A small audio captioner, trained from scratch.
Model: 6.82M parameters, waveform 16khz input, encoder arch crnn, encoder norm batchnorm, encoder widths [128, 192, 288], encoder rnn gru, decoder width 256, decoder layers 6, decoder activation relu.
Training: nadamw at rate 0.00084, 2800 steps, batches of 64.
Data: trained on synthesized solo parts of chorales (CocoChorales), 39062 training examples.
Rows from block 4 of the audio encoder of a small audio captioner, named by matrix and row number. Each number is 128 + 32 x the weight over its row's rms, rounded and kept within 0 to 255. All counts start at 0. Numbers have three digits each. After the name is the row's rms in percent of the matrix's.
After each channel's rows are labels from the 100 clips, of 14976, where the channel reaches its highest value: "responds to" is what is common among them. Only what is clearly more common there than usual is listed. The data: synthesized solo parts of chorales (CocoChorales). In brackets: how many of the 100, against the usual share in percent.
# conv: width-3 conv (encoder.blocks.4.conv.weight, 288x288x3, each kernel summed), inputs 216-287

conv.38 097:182185125128128104128159081175158128154097156128128171082128128128136155090165105192073192128112066128134159128128085087128128121160199080112178103087128080094055118096128165079104085108090154123128181128128149126102
responds to: note E4 (100 vs 8.6); trombone (68 vs 7.2); note D4 (41 vs 12.8); bassoon (29 vs 8.1)

conv.135 101:149128128107134128149159094082128073128128128150128150128128158155097048108171075128104128128128092171128176128064153128128097128128128128165124128103128119154135091084155149096128164063093128177128128169128162155128
responds to: note G#4 (87 vs 9.1); trombone (35 vs 7.2)

conv.287 110:128128128128128128128099053089128076128175128128126091128106044156128090176157099091148128128128091128128148180107191128128107155172155164128093128164184128128171022171155101128150151089146131099101128128173128174128
responds to: note G#4 (90 vs 9.1); clarinet (74 vs 8.8); note F#4 (30 vs 8.4)

conv.264 102:128128069109163152128118131128106165128057165109163157128128057121105128124111163103166105185128128155128087080172158220106165128128128128128134144124172128168179094128128150128128128108128178128128128183128168128143
responds to: note G#4 (93 vs 9.1); trombone (63 vs 7.2); note A#4 (34 vs 10.8); note F#4 (27 vs 8.4)

conv.16 101:128149102100066128128125098152128128128208101127155106128103120128128128093104128128154128095160104128063128128182103128178130115120128153155100048094171122128128156128110104133154121106165128075171128095128155158094
responds to: note A#4 (82 vs 10.8); violin (71 vs 13.9); note G#4 (38 vs 9.1); note C5 (29 vs 10.3)

conv.90 101:128105179171106171105128128105069091098107213096128108155209128164109151083191128165128128205145128128126068128092128181169128079103191134084142211128128128101156072130115161155120128104160172171159096175128128100153
responds to: note G#4 (49 vs 9.1); trombone (35 vs 7.2); note E5 (28 vs 7.6); note E4 (26 vs 8.6)

conv.117 104:128128128165106068181128178128128186128099128128106109128128155171128154101103064128128128119099188074216150166128128128071149128101128161156169093102128157128160128155128135128128160153168159128134128128063128128160
responds to: note F5 (79 vs 8.3); trumpet (74 vs 8.4); note G5 (39 vs 6.3)

conv.104 117:092109128162136128097147150150105136159100128082150153106163087128153128089105119128095128150128128102128128157128113108071144156166151179061128128055174128128212128128128128091128128128171094128178149128106099157202
responds to: note F5 (78 vs 8.3); flute (68 vs 8.3); note G5 (37 vs 6.3); note D#5 (30 vs 8.9)

conv.62 092:128128128175177169125088046051128128076142128128222128168170031128128086080128124128086155128128128128128157128067128128155195154119156161128136111099072128101100161054163182071129158092128128050128102185154077166167
responds to: note E4 (80 vs 8.6); trombone (78 vs 7.2); note F#4 (32 vs 8.4); note D4 (30 vs 12.8)

conv.183 100:128196128235128108174128105094074144119128128161154102169122155128128123128128104098122128128128187101155185148128131118080128128128128181128142102149174164087175128158128096158128128149078128092128128215174128128094
responds to: note F5 (100 vs 8.3); trumpet (91 vs 8.4); note G5 (48 vs 6.3); note D#5 (33 vs 8.9)

conv.130 102:150038128105100167096134158149128128128128091105105150105128157128214041128164127103093111128104072171181128128168128123147128128119192097150149166155079066054128146128128128106128128128128135098095128175128175103128
responds to: note E4 (82 vs 8.6); trombone (44 vs 7.2); note G4 (28 vs 7.5); note F#4 (28 vs 8.4)

conv.209 101:153154082154128121145128173128094085214128164128150128190128152097128128108089128128071152153136101062154128128128128157128128099128143157128148154081140194128165159100103128128128155128128128133109128158103102094183
responds to: note F5 (64 vs 8.3); trumpet (48 vs 8.4); oboe (35 vs 8.1); note G5 (32 vs 6.3)

conv.245 093:102154150195108102174120128128128092104092128158128167167095128105110128059118128153080094056078128162128093073087128155175102198128098111063128193099078128128135166105103165097128121128154128165128159128120134095163
responds to: note G#4 (55 vs 9.1); oboe (34 vs 8.1); note F#5 (31 vs 7)

conv.12 104:098150128108150128151159086133128191116092120128100170158128168128202128128128126106061128186128128128127151128128100128128128105165101156080094160118076089102128070129158128128147082098128128128156081067128100128153
responds to: note D5 (60 vs 8.2); violin (51 vs 13.9); note F5 (43 vs 8.3); trumpet (43 vs 8.4)

conv.137 110:150128128150128094175153079147128085098106128195094153158203128095099128109203162093132150128099102128130132128128128128128128105128083160128160128160106126073128149203158091128105105023109128128156180128091178076161
responds to: note E4 (77 vs 8.6); trombone (42 vs 7.2); note D#4 (31 vs 11.1); clarinet (25 vs 8.8)

conv.230 105:151128128174128100204166163128073159128128128128128128073167128149102096128101099109128128141108128030121151128128128163128152150103128162128128083128076094052128157159169128101107098177128107074157190104118128203100
responds to: note F5 (85 vs 8.3); trumpet (85 vs 8.4); note G5 (37 vs 6.3); note D#5 (35 vs 8.9)

conv.221 100:101130131163128128104093128174128144153128130128186166123128128130099128149128204156035128128208128154125172128133156128128128079088128128108102177104130166128099128091123129128118130128136128095159128175128081128105
responds to: note G#4 (100 vs 9.1); note A#4 (38 vs 10.8); note F#4 (26 vs 8.4)

conv.170 101:128153124169104128164128128128172082100117128102125159084102164156084128131155128150135190135093064152192092128195124156096076091128155128151128128097128165149126128145084177161100118086194170128168154128151151199174
responds to: note A#4 (39 vs 10.8); note D4 (31 vs 12.8); bassoon (28 vs 8.1); note A#3 (26 vs 10.2)

conv.257 100:071128102151128082154173128128097090128128128094128102193128128128094175128087128177210128128106083067102024169065100128128104128180128101103086128128105092128067128157161094128091128140108150094128128098094128178160
responds to: note D5 (88 vs 8.2); violin (56 vs 13.9); note E5 (36 vs 7.6); note C5 (28 vs 10.3)

conv.14 098:086162128128128125098074128160194085070128128128128128222128150143091128141162128157157107225128128128073051155075104090080164159128128086128128099105128159128106171144105128104105159168103128128090128103148128128128
responds to: note E4 (100 vs 8.6); viola (55 vs 8.5); note D4 (33 vs 12.8); note F#4 (31 vs 8.4)

conv.24 101:128093128128128106104128161098128100128151183101100059182120134096095131106128121163188150161188181102122100103097128128107123161151128044128128045167155138076128128128117105128128062128106103128128159102163080077128
responds to: note E4 (60 vs 8.6); note F4 (55 vs 9.1); clarinet (44 vs 8.8); viola (38 vs 8.5)

conv.18 098:128142128099162128187136152128128128128126092186091186128152161125128128153104128128081174152104128065100198128170128128128154128181100152118158095151204164169128106149097101099131128101150153128161188170128128128208
responds to: note A#4 (100 vs 10.8); violin (89 vs 13.9); note C5 (46 vs 10.3); note G#4 (26 vs 9.1)

conv.217 115:149069012163128159150128135152128128128087154128146128128080058048108128128151081117128112128190128128128108102214128106094192104147128109127128104113128109128189098157103146106128150128097164087112169150128170175128
responds to: note E4 (78 vs 8.6); trombone (73 vs 7.2); note D4 (30 vs 12.8); note F#4 (27 vs 8.4)

conv.147 110:128152128107128159031093039128110128160094128090146128100128104039128110159155159176155128077128172128244218128128093076115128097128128150054099108149159070128098128201169094128040125132145128128128128103094099149128
responds to: note F5 (70 vs 8.3); clarinet (43 vs 8.8); note D#5 (29 vs 8.9); tuba (28 vs 8.7)

conv.94 106:107145128128128128106080111098093128107098128082105181128128137128128161105060152152100128154128099175131128097048073075128128073187065129128128152167174153137172181128134126151157128155108155150101107089167128128128
responds to: note G#4 (64 vs 9.1); note F#4 (38 vs 8.4); trombone (28 vs 7.2)