Weights of a small audio captioner.
Data: trained on synthesized solo parts of chorales (CocoChorales), 39062 training examples, 4.6 epochs.
Rows from block 4 of the audio encoder of a small audio captioner, named by matrix and row number. Each number is 128 + 24 x the weight over its row's rms, rounded and kept within 0 to 255. All counts start at 0.
After each channel's rows are labels from the 100 clips, of 14976, where the channel reaches its highest value: "top examples" is what is common among them; "peak on" is the class under the peak. Only what is clearly more common there than usual is listed. The data: synthesized solo parts of chorales (CocoChorales).
# conv: width-3 conv (encoder.blocks.4.conv.weight, 288x288x3, each kernel summed), inputs 72-143

conv.206 [128 100  77 152 134 107 157 145 105 146 128 152 137 157 148 128 108 143 125 168  98 128 102 108 111 128 128 148 160 151 128 157 128  52 128  88 166  93 154 128 123 150 162 146 128 109 128 128 128 149 147 128 153 158 109 128 122 128  65 113 146 128 128 128 150  92 155 144 112 189 128 151]
top examples: note G#3; cello; note A#3; note F#3
peak on: G#3

conv.262 [ 98 145  99 114 128 111 145 154 104 167 148 158 128 101 128 128 128 156 129 128 141 205 177 147 128 140 128 128 123 128 146 162 128 167 128 149 128 173  92 128 128  96  90 128  74 128 105 101 111 118  70 146  76 128 105 100 154 129 147 149 128 111 199 178 106 112 128 128 103 128 102 107]
top examples: note G4; viola; note G5; flute
peak on: G4; G5

conv.96 [128  92 151 128  93  55 149 128 128 128 128 128 128 128 149 128 150 158 106  97 109 205 128 128 195 128 156 181 103 128 128 152  91 127 128 128 149  81 105  72 106 128 128  84  99 113 148 145 154  99 128 128 137 128 106 140 128 128 128 128 102 128 133 128 148 160 128 109 148 101 128 146]
top examples: note D#4; note A#4
peak on: D#4; A#4

conv.2 [117  79  81 147 146 111  91 153 105 128 103 166 163 147  86 153 110 111 128 128  96 128 113 101 146 160 128 128 105 128 128 128 103 159 128 127 105 153 128 103 144 150  98 128 128 128 108 128 106 104  91  82 110 158 128 128 152 109 108 128 128 183 128 128 128 128 111  95 128 148 145 128]
top examples: note C#4; note D4; note D#4; horn
peak on: C#4

conv.237 [152 128 166 109 156 109 153 114 128 118 128 184 128 128 177  93 167 168 128 114 179 128  75 128 150 183 152 128 142  95 128 128 128 146 120 158 152 128 106  74 104 153 110 115 143 147 112 145 149 125 122 151 128  68 128  96 109 145 128 128 128 128 149 110 109 148 128 128  88  78  98 128]
top examples: note D4; tuba
peak on: D4

conv.17 [128 157 128 128 103 102 128  90 128 148 111 128 179 103 110 128 183 128 128 125 124 128 128 105 173 127 152 122 148 103 149 128 173 113 162 147 110  67 128 128 165  85 192 106  94 146  73 128 128 163 128 128 147  81 128 103 147 149 178 128 128 149 128 128 128 112  94 128 130 111 160 101]
top examples: note E5; note F#5; clarinet; instrument: flute
peak on: E5

conv.76 [149 145  99 147 106 124 114 167 153 180  88 171  92 146 128 128 151 128 113 128 112 128 128 128 128 123 176 153 128 109 150 109 106 154 135 151 128 107 168 128 102 128  91 110 145 129 145 148 128 128 109 128 148 106 106 108 144 110 128 150 112 175 124 128 128 113 169 128 121 160 128 159]
top examples: note A3; note C4; clarinet; note B3
peak on: A3; C4

conv.217 [128 128 128 128 139  88 128 142 128  64  92 139  93 128 128 106  74 149 128 128 168 128 108 148 128 142 109 169 127 113 114 148 107 128  81 128 113 185 128 136 154 142 141  77 128 106  88 143 117 136 106 128 128 128 146 147 128 128 135 106 125 177 112 128 128 128 110 128 108 128 147 128]
top examples: note E4; trombone; note D4; note F#4
peak on: E4

conv.276 [125  62  93 116 128  92  94 109  87 175  73 164 120 101 146 152 128  88 128 162 144 151 158 128 150 128 128 147  89 149 128 100 143 144 104 128 128 128 128 101 108 107 109 128 128 128 128 146 128 165 112 128 128 173 158 128 162  85 151 133  99 145 103 104 147  88 106 142 128 128 103 152]
top examples: tuba; note D#3; note C3
peak on: D#3; C3

conv.33 [110 128  89 128 159 145 128  83 146 149 201 104 146  72 173  99  98 128 128 128 112 125 149 102 128 128 128 128 128 128 101 128 135  84 102 150 150  99 119 105 128 146 152 128 128 100 128 128  91 150 108 113 146 128 175 154 128 111 128 128 128  85 128  94 128 113 128 128 144 128 152 144]
top examples: note D#4; bassoon; note C4; note D4
peak on: D#4

conv.167 [150 131 101 106 167 128 128 120 128 128 127  92 110 153 145 116 128 132 183 161 128  94 110 128 128 128 128 128  82 128 128 128  37 155 135 152 149 145 119 103 104 128 166 128 152 103 128 151 154 125 165 113 128 128 128 133 145 119 142 128 151 161  50 128 151 131  89 107 103 153  96 145]
top examples: note D#4; bassoon; note D4; note C4
peak on: D#4

conv.86 [128 128 128 108 113  91 146 128  79 156 112 101 177 128  75 123 128 128 128 128 151 103 168 161 113 128 102 128 105  83  83 128 105 128 112 201 114 122 155 112 145 142 105 107 174 148 128 163  99 152 144 134 173 113 161 148 180 128 128 142 132 128 154 112 128 103 150 114 139 148 180 112]
top examples: tuba; note A#3; horn; note A#2
peak on: D5; A#2

conv.129 [ 84 128 145 149 147 146 128 143  96 128 128  75 154 128 152 102 128  91 103 128 145 172 128 156  93 128 110 128 128 128 104 128 107 128 104 148  91 158 113 128  65 128 128 128  97 100 155 128 128 130 128 128 149  90 123 125 110 110 128 128  89 128 104 157 128 128 128 149 152 146 128 184]
top examples: note B3; cello; note A#3; note C#4
peak on: B3

conv.266 [128 147 154 128 101 138 102 128 149 107 128 144 148 128 128 145 128  80 128 128 128 146 143 107 128 147 107 186 172 145 122 128  91 146 148  97 128  87 128 130 157 128 128 102  71 110 128 102 131 145 116 150  68 104 102 128 148 128 187 126 128  86 142 128 128  76 128 103 128 186 150 146]
top examples: note D4; clarinet; note E4
peak on: D4

conv.28 [128 128 128 128 128 188 128 128 128 128 128 108 128 128 124 123  95 155 128 205 147 108 101 103 154 120 151 128 128 130 128 128 128 155 150 104 119 128 128 107 109 128 128 128 128 128 137 128 114 158 108 150 128 128  96 128  72 190 198 150 128 130 128 149 128 104 128 145 128 128 128 173]
top examples: note D4; trombone; note E4
peak on: D4

conv.250 [151 128 128 142 122 173 128 147 154 130 108  98 106 128 128  92 128 128 128 103 128 128 146 128 144 168 151 110 104 179 153 111 128 108 137 131 128 135 153 129 128 144  70 128 128 149 128 128 128 128 111 128 128 174 128  97  98 128 125 178 170 106 128 125 177 132  96 128 125  94 128 128]
top examples: note D#4; note C4; cello; note A#3
peak on: D#4; C4

conv.43 [128 170 135 128 155 122 145 128 128 125 128 128 110  83  93 106 146 148 112 169 128 106 105 152  94 153  49 107 111 101 128 131 150 129 128  85 128 149 129 169 128 128 103 105 128 153 128 145 105 128 128  70 103 128 128  99 128 122 128 128 128 128 108 128 128 128 128 128 110  87 142 140]
top examples: cello; note B3; note C4; note A#3
peak on: B3; C4

conv.165 [110 128 154 149  93 128 119 130 134  81 150 111 150 128 128 128 150 128 128 128 157 128 167 128 109 128 156 124 149 118 109 144 154 106 158  87 128 128 128 128 171  78 163 108 120  64 178 175 128 128 122 128 137 109 157 128 173 204 151 157  98  90 143 128 164 128  53 128 153 147 128 129]
top examples: note A4; oboe; note B4
peak on: A4

conv.274 [155 108 128 147 103 125 142 109  82 128 128 149 128 145 128 107 109 128 165 104 112 101 117 107 146  82 128 128 145 104 128 128 147 128 157 128 170 128 128 161 168 128 164 128 161 128 144 128 128  97 133 108 105 116 154 128 111 128 128 162 197 128 128 128  94 128 128 108 146 127  92 178]
top examples: note A3; note A4; double bass
peak on: A3; A4

conv.118 [128 128 153 128 128 128 107 128 128 128  74 104 144 128 106 128 155 128 128 128 168 128 128 102 128 128 147 106 128 157 109 126  97 128 101 128 128 128 128  79 128 128 128 128 103 128 149 111  93 118 144 128 128 128 141 152 106 128 197 160  87 128 174 149 128 128 128 122 128 128 177 128]
top examples: note D#4; note A4; instrument: bassoon; saxophone
peak on: D#4; A4

conv.283 [143 107 166 128 119 128 128 148 167 147 139 128 121 139 127 128 110 128 149 128 128 107 151 155 152  85 151  73 180 128 128 160 202 134 128 142 150 128 153 176 128 128 128  97 128  87 146 107 129 150  98 138  62  45 127 112 157  89 128 108 128 142  76 128 128 128 128 145 111 107 128 155]
top examples: note E5; trumpet; note D5; note F#5
peak on: E5

conv.265 [146 128  60 128 145 128  54 148 128 148 128 128 128 128 141 145 128 134 128 128  84 128 152 128 153  76 114 128 151 163 128 146 145 146 128  89 149 128 112 130 128 153 110 128 128  94 128 148 102 128 128 109 144 108 159  89 109 131 128 109 104  93 128 151 123 152 116 128 128 165 158  73]
top examples: note D3; note B4; cello; clarinet
peak on: D3; B4

conv.231 [147 134 160 128 128 128  90 118 150  60 130  81 148 128  96  86  93 145 111 128  82  81 103 131 108 128 178 123 128 148  92 128 116 153 148 128 103 128 128 145 128 127 158 128 128 128 110 128  80 144  72 102 140 142 128 106 128 128  72 150 128  72 143 128 128 141 128 128 110  95 105 147]
top examples: note E3; tuba; note B3; note F#3
peak on: E3

conv.244 [128 128 128  97 128 146 149 108 128 129 122 128 148 128  84 128 171 128 112  90 128 169 128 128  93 134 163 102 125 128 200 128 128 128 143 129 155 153 151 158 147 128 153 128 170 128  98 150 123 148 129 107 158 163 128 145 186 144 199 146 150 145 162 128 128 152 151 148 128 128 152 128]
top examples: note G4; trombone; note F4; note A4
peak on: G4

conv.175 [128 128 135 162 134 119 128 128 128 147 149 146 102 130 128 106 128 128 159 199 149 126 145 189 103 149 149 102 128 128 152 192 128 106 154  93 141 152 180 113 150 133 128 128  96 140 154 128 106 173 151 128 121 163 128 128 128 128 128 159 128 108 104  87  99  62 128 128 128 128 145  98]
top examples: cello; note G#3; note A#3; note F#3
peak on: G#3

conv.49 [103 122 128 142  97 128 107 132 128 128 113 128 108 147 128 150 104 157 102 128 104  66  67 128 128 124 150 111 145 113 192 126 110 128 152 128 124 128 152 161 107 128 111 133 128 128 148 102  98 152 152  81 128 131  93 128 128 128 166 128 191 128 128 128 128 128 126 140  97 128 109 128]
top examples: note G#3; cello; note A#3; note F#3
peak on: G#3

conv.159 [215 128 112 145 108 128 120 128 128 128  85 128 151 128 128 128 157 103 128 128 128 111 109 200 128 110 128 128 109 128 100 128 128 146 128 143 111 111 128 169 134 128 157 128 165 128 128 147 150 160 145 110 167 129 109 149 105 128  93 128 146 128 128 128 128 126 128 105 142 100 151 128]
top examples: tuba; note E4; note F4; note A#2
peak on: A#2

conv.286 [154 172 139 128 128 128 142 103 148 128 145 153 128 111  95 112 128 128 106 108 114 128  67 196 128 150 113 162 165  69 143 128 128 128 128 100 134 140 128 128 148 114 128 156 128 109 128 143 104 150 112  95 110 128 144 128 128 128 161 128  81 145 128 105 128 146 171 143 146 146 150 133]
top examples: note B4; oboe; note B3; cello
peak on: B4; B3

conv.185 [109 128 149  95  66 108 144  94 128 111 128 128  90 128 148 147  98 128 209 128  48 128 128 128  96 126 128 128 148 130 128 149 107 150 128 185  62 128 128 149 128 140 128 146 128 146 180 176 128 102 128 110 128 128 145 148 112 128  82 128  81 113 153  98 146 107 128 134 155  94 117 190]
top examples: note G4; note E4; saxophone; note A4
peak on: G4; E4

conv.184 [145 108  96  83 152 128 148 107 189 104 161 103 128 121 173 151 106 128 145 159 128 128 128  93 128 138  96 163 150 152 150 189 106 163 128 145 128 147 162 128 128 128 128 128 128 128 128 128  75 110 145 121 103 160 151 114 169 126 101 128 122 164 150  98  82 128 154 101 172  75 142 107]
top examples: note E3; tuba; note F#3; note B3
peak on: E3

conv.52 [128 128 128 169 146 128 156 128 128 147  96 128 128 128 106 128 128 128 128 147 128 128 128 112 128 154 128 161 147 178  84  86 174 111 170 128  96 128 164 172 113 111 128 180 158 145 128  84 149 145 128 128 148 128 153 128 132 128 105  99 107 103 128 128 107 106  98 128 128 151 144 128]
top examples: note F#5; violin; note E5; note G#5
peak on: F#5

conv.280 [128  86 132 128 128 111 124 128  88  90 128 151 128 128 155 128 156 109 128 146 145 131 128  89 104 128 178 128 143  99 142 101 106 111  91 103 112 128  98 128 128  98  94 108 152 128 128 149  92 148 128 102 128  88 191 104 165 111 139 152 113 128 175 109 173 134 128  92 160 101 128 134]
top examples: note E4; cello; note D4; note D#4
peak on: E4

conv.103 [150 128 113 128 164  94 111  82 128 147 115 128  94 120 146 121 138 128 148 128  92 101 144 160 140 135 128 110 135 112 170 133 109 128 100 105 132 128  94 113 151 110 175 108 104 149 184 103 128 128 169 113 128  78 164 128  93 128 129 149 128 128 128 128 128 102 101 110 119 147 111 155]
top examples: cello; note G#3; note F#3; note A3
peak on: G#3

conv.227 [152 128 128 128 128 128 128 128 196 144 128 106 174  94 128 155  72 167 109  90  87  98 107 148 148 128 128  84 128  82 160 103 154 143 128 155  69 158 105 168 128 107 147  94 128 127 128 104 128 128 141 128 166 147 125  96 132 128 128 128 111 107  76  84  98 163 112 144 134 103 128 131]
top examples: note E3; note E4; tuba; note B3
peak on: E3; E4

conv.92 [128 111 128 132 151 128 112 128 102  49 145 164 161 128  66 133 149 128 157 128 128 128 111 128 128 147  73 131  79  82  93  90 128 106 128  95 151 130 128 133 181 103 107 153 176 149 109 128 128 128  89 128 149  97 151 157 148 147 106  98 145 128 128 178 128 128 128 128 104 108 128 128]
top examples: note C#4; trombone; note D#4
peak on: C#4

conv.240 [ 88 128 128 128 108 145 128 128 108  97 128 128 112 128 128 177 105 165 128  96 112 128 111 101 128 105  69 128 128  82 142 146 147 180 108 132 128 128 144 109 129 153 128 128  94 128 125 103 107  97 128 128 145  82 110 114  91 104 128 154 112 105  90 128 128 156 128 152 128 128 128 109]
top examples: note A4; oboe; violin; note B4
peak on: A4

conv.205 [140 128 128 128 143 128 128 167 128 128 128 158 106 117 128 128 144 112 146 128 154 164 149 130 130 128 105 128 147 128 156 128 149 137 156 114  84 128  79 157 170 146  95 183 155 128 135 110 109  99 135 165 183 128 150 128 128 179 123  99 128 112 101 104 150 109 128 128  95 151 128 128]
top examples: note F#5; trombone; note F#4
peak on: F#5; F#4

conv.74 [104 107 142 112 136 149 179 205 128 147 128 128 128 148 129 151 128 100 128 128 145 111 134 127 105 143 164 128 128 128 128 128 128 126 128 105 113 193 140 128 148 102 102 106 150 163 180 155  95  84 151 128 103 145 123 126 128 113  88 128 128 105  86 128 150 128 128 116 112 129 142 128]
top examples: note F#5; trumpet; note E5; note G#5
peak on: F#5

conv.258 [128  74  87 128 170 143 107 177 154  87 145 128 185 166 123 128 150 146 120 128 152 107 173 128 128 155 128 149 128 128 102 167 128 110 112 122 128 128 128 104 152 128 172  97 144 105 130 128 110 128 188 111  63  96 128 110 100 111 131  58  59 128 113 128 147 166 151 106 152 147 128 141]
top examples: note C#4; bassoon; note C#5; note G#4
peak on: C#4; C#5

conv.106 [154 112 128 102 144 128 163 158 128 156 169 128 110 121 128 158 128 128 131  95 186 103 103  95 163 153 154 123 128 128 181 105 162 129 103 160 105 131 103 128 133 128  91 128 168  96 128 154 128 128 128 109 102 101  94 128  68 115 128 135 128 128 185 128 106 128 128 151  77 158 106 100]
top examples: note G4; clarinet; note F4; note A4
peak on: G4

conv.216 [206  88 128 128 170 111 142 145 128 105 128 108 146 106 113 143 143 128 128 114  99 149 128 106 128 110 146 161 145 128  91 128 110 111 128 136  96  91 128  97 128 128 101 153 146 128 114  95 107 151 128  99 128 128 191 113 181 128 122 136 128  86 128  72 161 128 128  92 147 146 128 128]
top examples: tuba; note F3; note A#3
peak on: F3

conv.25 [128 132 128 128 128 128 128  68 135 112 115 157 128 109 110  98 109 128 128 128 154 128 105 146 101 131 128 110 163 128 128  96 128  85 128 126 128 140 128 150 151 128 169 128 128 117 101 102 166  62 111 107 128  92 145 148 128 105 128 128 110 128 156 128 128 128  98 128 128 153 128 149]
top examples: note A4; violin; note A3; cello
peak on: A4

conv.195 [163 177 128 107 146 119 128 110 128 147 128 148  93 155 163 128 145 108  98  95 128 105 128 177  79 141 108 110 144 128 131 103 128 112 128 108 128 128 142 122  98 151 128 128 128 128 110 155 128 155 128 128 186 156 128 156 148 168 130 128 148 113  64 188 128 112 111 128 128 157 128 128]
top examples: trombone; note G4; note C4; note F4
peak on: G4; C4

conv.20 [155  95 128 153 128 128 151 143 142 123 128 128 104 156 145 128 145 151 128 145 128 128 128 145 143 128 131 167 128 164  97 178 150 174 124  68 157 164 177 129 128 146 128 158 128 111  99 128 110 104 128 131 104 112 153 128 128 128 142 162 111 111 111  91 145 128 106 128  99  89 147 157]
top examples: note E4; trombone; viola; note F#4
peak on: E4

conv.157 [ 99 152 128 109 123 128 128 128 148  79 128 112 151 152 162 128  98 160 128 101 150 148 128 128 126 105  82 128 105 164 128 147 146 128  86 104  91 146 128 128 126 128 119 106 160 161 128 145 128 128 128 190 127 106 128 128  98 128 128 128 128 103 148 109 128 132 111 128 167 128 130 128]
top examples: note B3; cello; note A#3; note F#3
peak on: B3

conv.225 [128 128  98 153 134  97 125 103 149 128  64 128 128 151  83 128 105 128 100 110 128 128 128 128 128 152 188 107 128 151 128 156 158 124 128  91 156 128  72 112 108 125 128 111 128 117 128 128 145 153 169 150 128 146 128 175 101 183 128 128 195 128 107  95 128 151 113 128 146 108 162 108]
top examples: note E4; trombone; note F#4; clarinet
peak on: E4

conv.41 [128 129 171 128 105 166 145 128 128 128 125 155 115 128 133 128 150 105 128 128 144  91 154 128 159 108  77 128  51 128 148  96 128 156 128 146 128 145 128 128 136 167 105 153 183 138 130  96 172 128 174 128  86 110 147 128 109 128 128 110 128 128 156 136 148 107 128 167 128 128 102 100]
top examples: trombone; note C#4; note D4
peak on: C#4; D4

conv.127 [111 128 116 128 145 142 128  88 145 104 148 136 148 128 128 144 103 100 128 108 109 128 128  80 145 111 152 103 110  89 166 128 128 128 120 148 160 167 128 152 153 128 128 128  82 128 128 145 128 151 145 108 139 169 157 151 147 128 162 128  90 156 128 128 115 128 109 128 128 151 128 128]
top examples: note D#4
peak on: D#4

conv.180 [128 106 147 111 128 145 128 128  88 146 112 128 147 143 142 164  96  67 128 143 128  84 128 180 107 155 122 146 117 144 128 145 144 171 166 111 107 104 128  95 128 182  66 146 128 154 119 148 108 158 100 106 138 128 128 174 128 128 129 110 123 128 134  95 128 107 101 111  89 128 109 149]
top examples: note B3; note D4; tuba
peak on: B3; D4

conv.150 [ 70 128 128  96 101 149 150 128  66 128 111 134 145 143 128  92 128 128 165 107 128 128 152 128 128 201 123 128 128 144 143 163 112  94 142 159 128 128 156 145 128 112 104 103 109 128 128 128 146 114 128 128 155 169 128 128 176  99 148 142 144 155 155 128 128 163 128 109  98  80 119 128]
top examples: note G4; note E4; tuba
peak on: G4; E4

conv.64 [101 144 128 102 133 110 128 184 153 128 106 128 152 142 128  79 128 164 160 128 157  91 128 152 128 185 128 113 128  92 128 128 128  74 128 104 143 128 128 128 173 111 102 128 128 145 155 128 128 128 128 110 128 132 103 125 128 103 128 128 113 128 128 107 128 132 126 149 111 190 109 144]
top examples: note G4; note A#4; note A4
peak on: G4; A#4

conv.172 [170  73  98 109 151 160 103 128 128 106 128 128 128 128  91 105 147  93 128 128 128 106 173 128 149  83 128 109 128 128 128  96 109 108 148 103 133 129 128 128 151 128 145 106 128 128 128 128  98 128 184 128 111 128 128 128  93 128  54  95 101  91 109 131 128 128 149 109 172 161 128 128]
top examples: note D#4; note D4; bassoon; instrument: horn
peak on: D#4

conv.204 [164 128 172 104 102 128 128 128  67 128 128 157 128 124 128 128 109 122 128 128 101 128 179 101 172 128 147 145 163  99 143 128 164 139 152 128 145 128 128 152  69 103  66 107 128 165 128 147 165 105 103 107 110 157 128 100 128 128 145  76 130 128 113 128 110 141 106 146  92 166 128 128]
top examples: note F#5; trumpet; note E5
peak on: F#5

conv.197 [117 128 124 108 180 121 103 128  95  92 128 128 103 134 128 150 177 149 105 128 153 108 108 128 144 128 157 128 160 160 146 146 128 128 150 128  88 128 109  64 150 113 147 128 161 109 146 128 172 128  97 148  88 180 153 128 113 128 140 128 151 156  84 128 162 128 128 115 106 165 128 110]
top examples: note D4; cello; note D#4; note C#4
peak on: D4

conv.116 [158 148 128 128 126 106 145 128 128 128 112 128 171 108  92 145 128 128 145 112 195 128 148 159 128 128  93 128 155  89 109 128 128 177 168 151 152 108 128 180 128 175 150 128  91 135  97 107 144 144 144 128 128 128  97 146 145 147 128 113 152 175 120 100 106  97 144 146 162 111 110 128]
top examples: note E4; note D4; trombone; tuba
peak on: E4; D4

conv.164 [142 145 128 128 123 144 121 105 151  92 165 110 145 135 102  90 109 180 128 136  72 128 128 104  95 162 128 127 107 128 128 128 109 140 128 162 148 100 118 128 147  79 128 151 144 166 111 164 128 128 153  73 138 148 147 128  87 100 128 152 109 192 149 106 113 128 128 128 112 128 104 128]
top examples: oboe; note A4; note A3
peak on: A4

conv.208 [ 94  86  92 128 128 128 149 144 107 128 130 118 150 128 163 111  98 128 110 128 109 113 128 128 128 128 161 164 128 142 112 128 128 110 130 146 148  83 111 118 163 128  99 128 108 128 170 128  97 108 108 128 104 128 128 111 128 114 154  82 128  93 142 128 128 123 151 128 128 147 128 113]
top examples: note D3; note F5; trumpet; cello
peak on: D3; F5

conv.247 [175 126 154 128 150  85 146 128 137 128 144 109 148 128 128 128 128 146 114 103 154 128 167  95 106 106 103  79 160 128 128 152 128 128  86 128 151 103 168  97 148 156 128 128 117 128 103 146 143 111  89 128  97  84 128 130 153 134 128  95 133  70 161 147 128 111 128 128 103 128 128  85]
top examples: note E4; clarinet; note D4; note F#4
peak on: E4

conv.203 [ 95 128 148 147 128 134 115 152 110  78 168 106 180 144 104 128 109 128 105 128 109 128 109  92 128 128 128 128 128 129  87  61  96 145 128  79 104 128 145 128 164 128  95 128 112 110 156 128 128 128 146 128  64 128 143 149 160 150  98 128 151 128 128 151  98 128 112 145 126 169 128  85]
top examples: note D4; bassoon; note C4; note D#4
peak on: D4

conv.133 [128 128 154 146 128 144 128 160 227 178 140  80 146 128 147 130 108 108 110 128 151 128 152 128 128 128 112 128 150 113 113 154 128 128 105 150 128  74 111 147 128 128 146 146 150 128 128 128 154 128 128 128 128  95 111 150 106 126 142 128 159 164 130 128 128 128 147 128 172 100 154 128]
top examples: note A3; double bass; note B3
peak on: A3

conv.173 [128 128 150 127 111 146 128 161 151 128 128 128 147 152  98 128 146 128 181 112 125 126 128 148 128 162 129 128 128 105 102 108 128 145 128 144 149 182 128 105 105 128 152 128 125 142 129 168 128 105 128 151 146 185  98 128 128  93 128  86 147 128 146 106 128 128 128 128 108 171 128  92]
top examples: note G4; saxophone; note A4; horn
peak on: G4

conv.171 [128 126 128 165 128 128 128  88 128 128 100 128 145 151 128 109 128 149 145 177 128 128 155 128 128  30 128 146 144 128 128 153 128  82 150 128  96 107 132 110 128 162 130 128 101  90 107 128 109 144 129 162 100  91 147 128 128  97 150 151 128  76  85 158 128 128 128 149 106 128 114 128]
top examples: note D4; bassoon; note C4; note D#4
peak on: D4